Rows from block 8, named by matrix and row number. Rows with one number belong to one channel. Each number is 50 + 10 x the weight over its row's rms, rounded and kept within 0 to 99. All counts start at 0. After the name is the row's rms in percent of the matrix's.
# convs1: first pointwise conv (model.blocks.8.convs.1.weight, 384x384x1x1), inputs 231-307
# convs3: second pointwise conv (model.blocks.8.convs.3.weight, 384x384x1x1, transposed), outputs 231-307
convs1.130 091:65 52 35 46 50 57 41 39 55 46 42 44 42 46 43 46 56 50 56 56 54 34 75 50 63 42 56 51 59 35 34 45 53 58 49 45 56 62 44 53 56 39 35 49 40 59 46 15 48 43 39 39 57 43 52 47 51 54 38 37 54 43 40 45 55 32 55 51 58 46 51 41 61 52 44 51 60
convs1.131 089:42 42 42 18 39 57 39 58 52 61 51 44 45 52 42 65 67 52 54 47 64 44 45 60 50 38 53 48 60 45 60 63 47 46 35 75 68 49 50 53 35 55 55 45 58 62 52 32 64 54 29 32 50 38 52 49 50 52 34 46 53 53 56 50 47 68 66 50 59 26 47 45 67 50 54 57 58
convs1.132 062:55 40 41 54 37 84 46 47 46 55 54 51 60 56 48 49 36 41 49 43 48 52 80 40 47 55 57 83 53 43 54 58 49 55 50 55 66 65 45 41 50 51 67 48 55 54 38 33 52 50 47 44 57 56 53 56 43 52 50 38 55 40 51 53 39 52 60 53 44 64 44 27 41 43 57 41 58
convs1.133 107:46 28 58 40 54 59 32 54 59 64 56 53 53 62 41 54 58 43 45 34 51 36 54 38 44 44 54 48 55 60 44 54 55 43 74 50 49 47 50 57 52 54 55 35 45 51 49 43 62 62 51 28 44 43 41 44 40 42 42 40 46 43 50 53 69 36 35 43 47 48 46 45 59 52 34 73 57
convs1.134 096:54 46 37 53 48 78 48 55 43 60 58 69 43 39 45 50 51 56 59 59 35 46 45 55 54 54 55 41 46 46 31 50 47 45 51 51 38 35 37 51 56 57 57 57 54 42 36 48 55 32 54 63 61 50 63 53 46 34 43 41 40 57 40 59 55 63 60 47 45 42 58 23 42 54 28 58 36
convs1.135 113:60 55 66 60 45 38 52 34 47 51 28 58 70 27 56 42 64 43 45 61 44 46 51 65 55 49 43 56 49 62 60 50 57 82 49 54 55 61 55 49 54 43 48 49 47 65 48 45 54 47 46 40 39 57 55 43 51 46 74 56 47 42 35 27 54 64 48 51 61 52 37 23 40 47 51 47 45
convs1.136 092:54 38 49 57 66 56 47 57 42 60 73 66 49 44 44 51 48 57 62 50 38 48 39 42 73 38 60 33 53 58 44 58 58 65 47 42 56 65 44 51 73 58 57 47 56 39 54 52 42 47 68 55 45 59 48 43 27 37 53 68 42 34 50 63 33 59 58 52 47 53 44 24 69 52 70 36 49
convs1.137 111:24 56 47 50 48 52 40 65 50 42 59 56 48 48 16 56 59 51 42 77 41 50 41 61 39 57 43 41 48 54 52 55 37 60 53 41 46 49 63 45 36 59 51 52 46 37 73 56 47 49 62 62 57 46 58 67 38 46 54 77 47 51 59 41 53 48 57 51 53 43 55 42 38 47 58 54 61
convs1.138 089:59 45 39 50 41 50 47 48 57 42 39 47 13 47 61 67 53 35 62 61 54 61 30 25 54 65 60 65 56 46 52 43 42 56 44 69 47 55 30 45 63 56 50 44 65 57 41 46 35 61 53 60 40 54 52 58 52 52 47 48 53 41 55 49 45 50 30 47 41 45 41 53 57 44 52 47 65
convs1.139 095:49 62 51 53 30 62 33 41 55 40 58 46 62 62 73 42 55 53 38 49 52 42 53 40 59 43 33 67 55 54 52 42 62 55 57 57 52 53 40 42 51 48 45 58 56 39 35 43 42 66 32 55 54 36 47 52 51 51 75 51 46 53 37 52 49 36 51 71 65 69 55 48 40 43 64 54 67
convs3.130 084:53 52 51 38 36 69 63 46 48 58 71 40 54 52 60 47 45 54 64 32 66 63 31 46 42 57 51 44 42 50 27 45 39 55 46 55 52 68 70 55 63 44 50 54 47 41 58 55 51 33 46 44 58 46 46 61 55 37 89 58 49 51 54 46 49 54 48 69 55 59 45 26 63 43 56 37 53
convs3.131 088:45 29 46 53 51 55 62 60 56 44 71 36 53 58 51 43 32 55 52 49 59 50 53 46 41 52 37 40 47 53 61 44 58 46 38 46 50 41 60 53 42 63 54 47 49 57 20 35 55 40 57 49 49 44 38 30 52 59 51 65 46 66 47 41 43 41 47 36 49 74 40 64 52 41 75 52 53
convs3.132 057:56 31 58 52 45 57 54 53 45 63 46 28 57 54 47 32 62 48 34 46 46 63 59 47 62 42 49 49 65 53 40 57 75 65 59 45 47 50 50 49 51 46 50 49 33 53 48 59 76 48 49 64 36 51 54 42 57 43 62 69 63 24 58 56 44 52 35 37 41 48 52 49 47 48 51 55 46
convs3.133 112:43 52 59 62 50 44 52 57 57 37 48 59 57 53 53 41 41 32 20 48 43 62 52 55 55 57 54 44 40 41 45 44 56 63 42 46 27 50 38 57 36 69 46 58 56 58 35 58 57 41 29 36 51 54 51 57 57 48 48 58 47 56 43 40 60 44 42 28 45 29 45 49 64 65 45 49 39
convs3.134 098:55 54 58 64 52 38 52 69 47 33 53 49 39 54 66 45 60 54 57 77 48 41 45 41 59 50 55 54 47 46 37 68 61 56 49 55 51 54 56 45 47 39 51 46 46 59 50 36 52 68 55 54 68 60 40 57 48 46 53 47 53 58 47 62 41 49 51 44 41 58 49 52 31 52 69 77 52
convs3.135 122:64 39 49 44 72 54 31 45 53 40 50 43 62 51 49 50 60 62 46 42 44 48 58 43 45 54 64 51 53 61 55 44 47 50 53 64 43 69 33 49 40 48 47 60 54 25 58 27 59 60 40 64 29 44 48 43 39 53 38 41 38 55 44 45 55 57 57 69 55 56 48 55 38 55 37 37 28
convs3.136 091:55 57 52 49 46 48 39 68 49 58 59 48 51 52 51 46 43 33 29 38 43 50 64 46 39 62 54 40 44 35 49 55 51 34 41 61 42 34 46 57 65 49 68 54 45 44 62 55 56 58 53 65 40 62 48 41 46 45 69 56 41 56 29 43 55 45 43 58 51 58 47 48 67 44 43 44 45
convs3.137 116:55 27 34 36 45 56 40 51 56 63 60 39 48 45 55 44 36 35 69 56 60 49 36 78 54 67 71 56 28 61 78 58 60 37 51 58 51 50 45 54 70 54 56 42 47 50 76 61 46 58 53 41 69 36 64 53 44 52 39 58 43 54 47 61 51 49 67 48 59 58 46 38 56 43 43 47 34
convs3.138 085:47 47 50 60 55 54 49 47 47 32 42 75 39 52 58 40 59 58 52 55 54 54 49 52 47 51 22 48 31 33 50 48 53 43 60 51 33 42 63 51 55 45 54 62 41 54 39 56 59 41 49 45 46 26 58 56 74 41 46 48 62 41 62 38 46 40 62 42 39 41 46 52 69 44 48 52 65
convs3.139 097:46 60 55 53 63 18 56 59 38 38 50 62 68 47 58 44 49 52 62 54 43 56 50 54 46 37 33 65 47 37 26 56 55 49 66 39 42 40 56 33 38 40 42 50 46 51 48 43 54 78 44 47 39 63 72 49 68 47 35 50 46 58 65 43 58 36 61 44 45 42 67 59 46 49 51 66 31