From a checkpoint of a small multi-label image tagger.
Model: norm batchnorm, activation hardswish.
Training: adamw at rate 0.0034, batches of 256.
Data: trained on regions of photos with short descriptions (Visual Genome), 15.4 epochs.
Rows from block 5 of a small multi-label image tagger, named by matrix and row number. Rows with one number belong to one channel. Each number is 128 + 32 x the weight over its row's rms, rounded and kept within 0 to 255. All counts start at 0. Numbers have three digits each.
After each channel's rows are labels from the 100 images, of 14848, where the channel reaches its highest value: "responds to" is what is common among them. Only what is clearly more common there than usual is listed. The data: regions of photos with short descriptions (Visual Genome). In brackets: how many of the 100, against the usual share in percent.
# convs1: first pointwise conv (model.blocks.5.convs.1.weight, 384x384x1x1), inputs 128-255
# convs3: second pointwise conv (model.blocks.5.convs.3.weight, 384x384x1x1, transposed), outputs 128-255

convs1.321:104089193171140148160135112137159100106150110176100105119120134113023177078120129152120111097119123119096155158174180159133136172131123126145120164105161134144144116116090083087134137162066134134151102129156149125157082153084148149173135065072114147091101200146116164098154148138118103136147101132131111043126124124121148087095140135103152130122181146123053175164132118048136156071135
convs3.321:161213190161096078134128152145106153142161053147110101158123182146133129108153118158081144155120190128146189113147096119152190144142157153139109180133032114129138046152086113138104174110194154167139138064100114137132139122107125202125148120138089122160162096135145090116111081122130136147180126139096091166114092138116131148134176056127143097135067076146111102054102091100162131166106
responds to: text has "man" (29 vs 8.3)

convs1.230:148106124181084115125102100114120163123136108152100087101165139170120153099143131120121066137107133116093147104146136149152142116140086123160107131091120120034076134138135129145109165121108099141182093103096167179097082118123125090120109137131143141207135082157078093145137129138149147077102034133143161132135093154137146156152076108155169163071133127106139111151114137182146189132085
convs3.230:149145128146137157137083114129159090159144069136088126138158097149098107141136118092130077178109127090183158176110136177200073109133116144148125125195129135102157169121149115126114053161151203126164175198100089166192122158216114119100107103135157145098075178162142115110097119113064081126113105133169061094089154117138109079121185109165132147108109174163141067212144129184144145199145
responds to: text has "red" (28 vs 4.1)

convs1.291:128131100092101110124165145126068119094100122142072140133123134136137131135194188092114117122090130172149173120161124116177178138123144150131146135122128113099117128093159153126158137134147168167090111104090165153164153107074111129105139145131166184110199084178134122141134114141104123138121062099145124116097149133107179118156093146082160084096166124029139085085110080084174138141159
convs3.291:137097138135094132118165134130132136104116158089053140128075158191113134099116161100089144143133096161109080064130144193174135103100083131149159129117074162098073098227163075093164130128173098098123125130149130108110021131108152145111160124135144140085167143108133108163079137117076121149081186172131137125193160148181086130156166129138127102137139126170145203148087091100078142086115
responds to: text has "blue" (27 vs 5.3)

convs1.294:113092129102156126104099175144117085142091190179135176110138130105127109138158117112122038080143099116124128105106064161147152179104142132161155101143120071137164070037163142100134150173162138010169135096134115123104132151092195136184127154147136094162162135092122115168126142110150077143083110097155121090110139116114113163147143090064146101149166138118169186151174121056122136129175
convs3.294:147199064106128139118130131060148145128167116122132120120149141133174138165178129103119145062121078103094137095125135179158164140099081150118086106157116157102124161106127094126118149138100182177102086136162076110158107130099082098145165214161177139135069121095130147123089139180092132173086165141157165130155136151137103112143095110110109165114190122097154120142162070130135101124163
responds to: text has "man" (28 vs 8.3)

convs1.148:110114135164103099134084112184129124100133103193146137170135152101129145150075056184099153125139118160133146203086131073140141091099196136152108045098112129139142181112106118176082182199174191172079123108141091129140121122123127130114138131171133147068156105205102090109116169074096085120107181187151174206130197125091116084106109139131124096096085094141108114107095119136097140108075
convs3.148:113144145046101101132122135127100092132181139117134124132082130134130122117150124148121129141147105133097128192080151145114103114177137109132132102129116124137137185095122122133080114134100100114127188132081072141097141102105061148153079161167164118157121188117112119105155128101130109105127125103102116162131127137194127120160099107137216171154163123140133118109144141139121154133104
responds to: text has "man" (25 vs 8.3)

convs1.344:135102161091115159122164075152147109142055159112105143095183170082108088085092127114122186125118087140106157083132179192163134073166115102170109151101110154097093129102140134102160178112140137135149097086094138133111103200181105121114141112098092188118144141100114178102138095156135141135160130128101124159121145098046096160079138149140132167152109115187153098132177071160178104141067
convs3.344:089136084102195131120098102080140167165174132127083136101127141115179129088148170113157142111145144119109173192190096091129097115182151145101138148163117115101172115089124116123119134145105174149054148099110189125110128135105093123115095149125168131107168129152120107150179124117167131172111155121119165138142121165132135133139094134111178163161102104161181088153174161104129167186139
responds to: text has "man" (34 vs 8.3)

convs1.31:137104128108113160166135125145112159162143128128132138174147145172160075109101158132183110130131135139141138122093128158045179113213088128112144081155144103172081114136176167099135092124159094091161068111072183175101155113158155144115134149170122056152103154149138141107097127104159163131106150141096147135124082148091114099154128137118146097093171182151171105110091152187109178190103
convs3.31:149069156186101098144097184099123123099149124133154149079118089157114086060124198147121104130164108111124136110121152103124141114127141151137169094134171099149121052113120133154122082147136156114140122179116132084154068110145109133147116165129148119166165159131148140111052130104115142176076097194149186109126130135130206033161200202153139120094116116155118105109166133185122118124095
responds to: text has "yellow" (25 vs 2.5)

convs1.65:092163111131136085104130108109080151135140129140079113062126106103113121159099128135118056120142066191136087110121156163122092106165096133122132097150114144130146112107044074110092145134135144029115158098155208088116125177113129146102185093173128140119160139145108125113062122083133124138112090105129134105126142127189162126128090151165119121135095086099067071169149083153148181106175
convs3.65:112092087051181109122129129118114203044143184110100106128125140177147092166149099118076159087087139164181132136119110131107024136136118136180105159135175146130154118141179173147092140127138139152119137103089174107116157168105103127123144089120140173048115162146122142160105146089093141142099132083150106136188111110127090101118130153090108142159133145138223117138103117175154152128107
responds to: text has "blue" (27 vs 5.3)

convs1.119:130095160098124196119093116111075120120092179156157163170094132112114075091204144125115082084173089124106100108159053117111135180126101069122112086134141108141127132050075137121111119135132104016136097145154107194105178146100164108195174171131113125178053126085150119145116107227123116154151135129105093122132099098101139127136148127136155191149172170132121088105134114062114114063128
convs3.119:143116137139107143107170168094137135175112131107131121102179128180111130165160154097097189075110118108104137121100074104142163142138135104155140190148120182177135134107094103130152223108041195159104057167146087099147108137131127132095140143184197129162072100045130088131098111180132180131067121153168104146105150148197147247182156204092091179153131136152099083173128118099103156128175
responds to: text has "man" (28 vs 8.3)

convs1.204:184153150126089137154163142096193104134160046162110131178100121095080068074151083058113131153144145118151144171125101143100163150139113085126068147114160127093164142175122117133166134107108111123145141146115128111094177135135163133118135179114059074106066123165195092132130104174101122194128159158136069121172149101089100102146133125077138106152106095125167171175111169161056154131140
convs3.204:167112111134097192116140088068102136100151168138107169098120170117090152161142110089115148100207163114123115084131111114166160159149169080103106137189075174130044042158168122123091158133130153118100124127139125155099092109105110155108099119155187173144090116126152087159142123137092066098098114116044119132137109119103113118146100205173112149142101066160130161108136077103081135039089
responds to: text has "red" (25 vs 4.1)

convs1.188:117157078183126154108128135123119120160132126128163178063126115042077111127147106139172130120146080164160136123101106101148098142133150146091092153084117091172116126096089100066116113105094122136104066138101112097121121197153160125168200103160168129119187094077133123168126129203120174151122143174102148102119105149079104176110132055146121105176167133103114171118153166131150134062125
convs3.188:110068111119121117134101100162151133152170068163141174110125099094137184106109144148102097109127144179063046075092135115086090112118108155081162132074174111133162077078161101158038128111130114120137140118132122103134138140114177084084149125139000111144126147172160117161107112087120139143120048135134181154135129095086197162100136097130154131145085139156170147143117122149105135151177
responds to: text has "white" (32 vs 11.3)

convs1.147:111111128101099194137147160133124078116119145179100146130132166047168116108161116130171064171125154127145121147132099072141167156097141182112110116103174093148098083088093123100113132078072172169131136122086058122097172209115100143112188100187143164071135155147134105156101146131153125174151166111176157180102108146137158172136206089087137112084154093104140111152108074092109117158157
convs3.147:153126181105090110101137077154107130125119137109176141144115125137120149102159108087139201204129142129129180150112076147102110122192142127138126179098174100088089096172085145095125154106145217169079190140097119067141192163107071201094150125123133133127082125103183061118106135096153139133120157071127141089187130137135126132158106137104176158139086131111115096111122118113116179144149
responds to: text has "man" (31 vs 8.3); text has "wearing" (26 vs 4.9)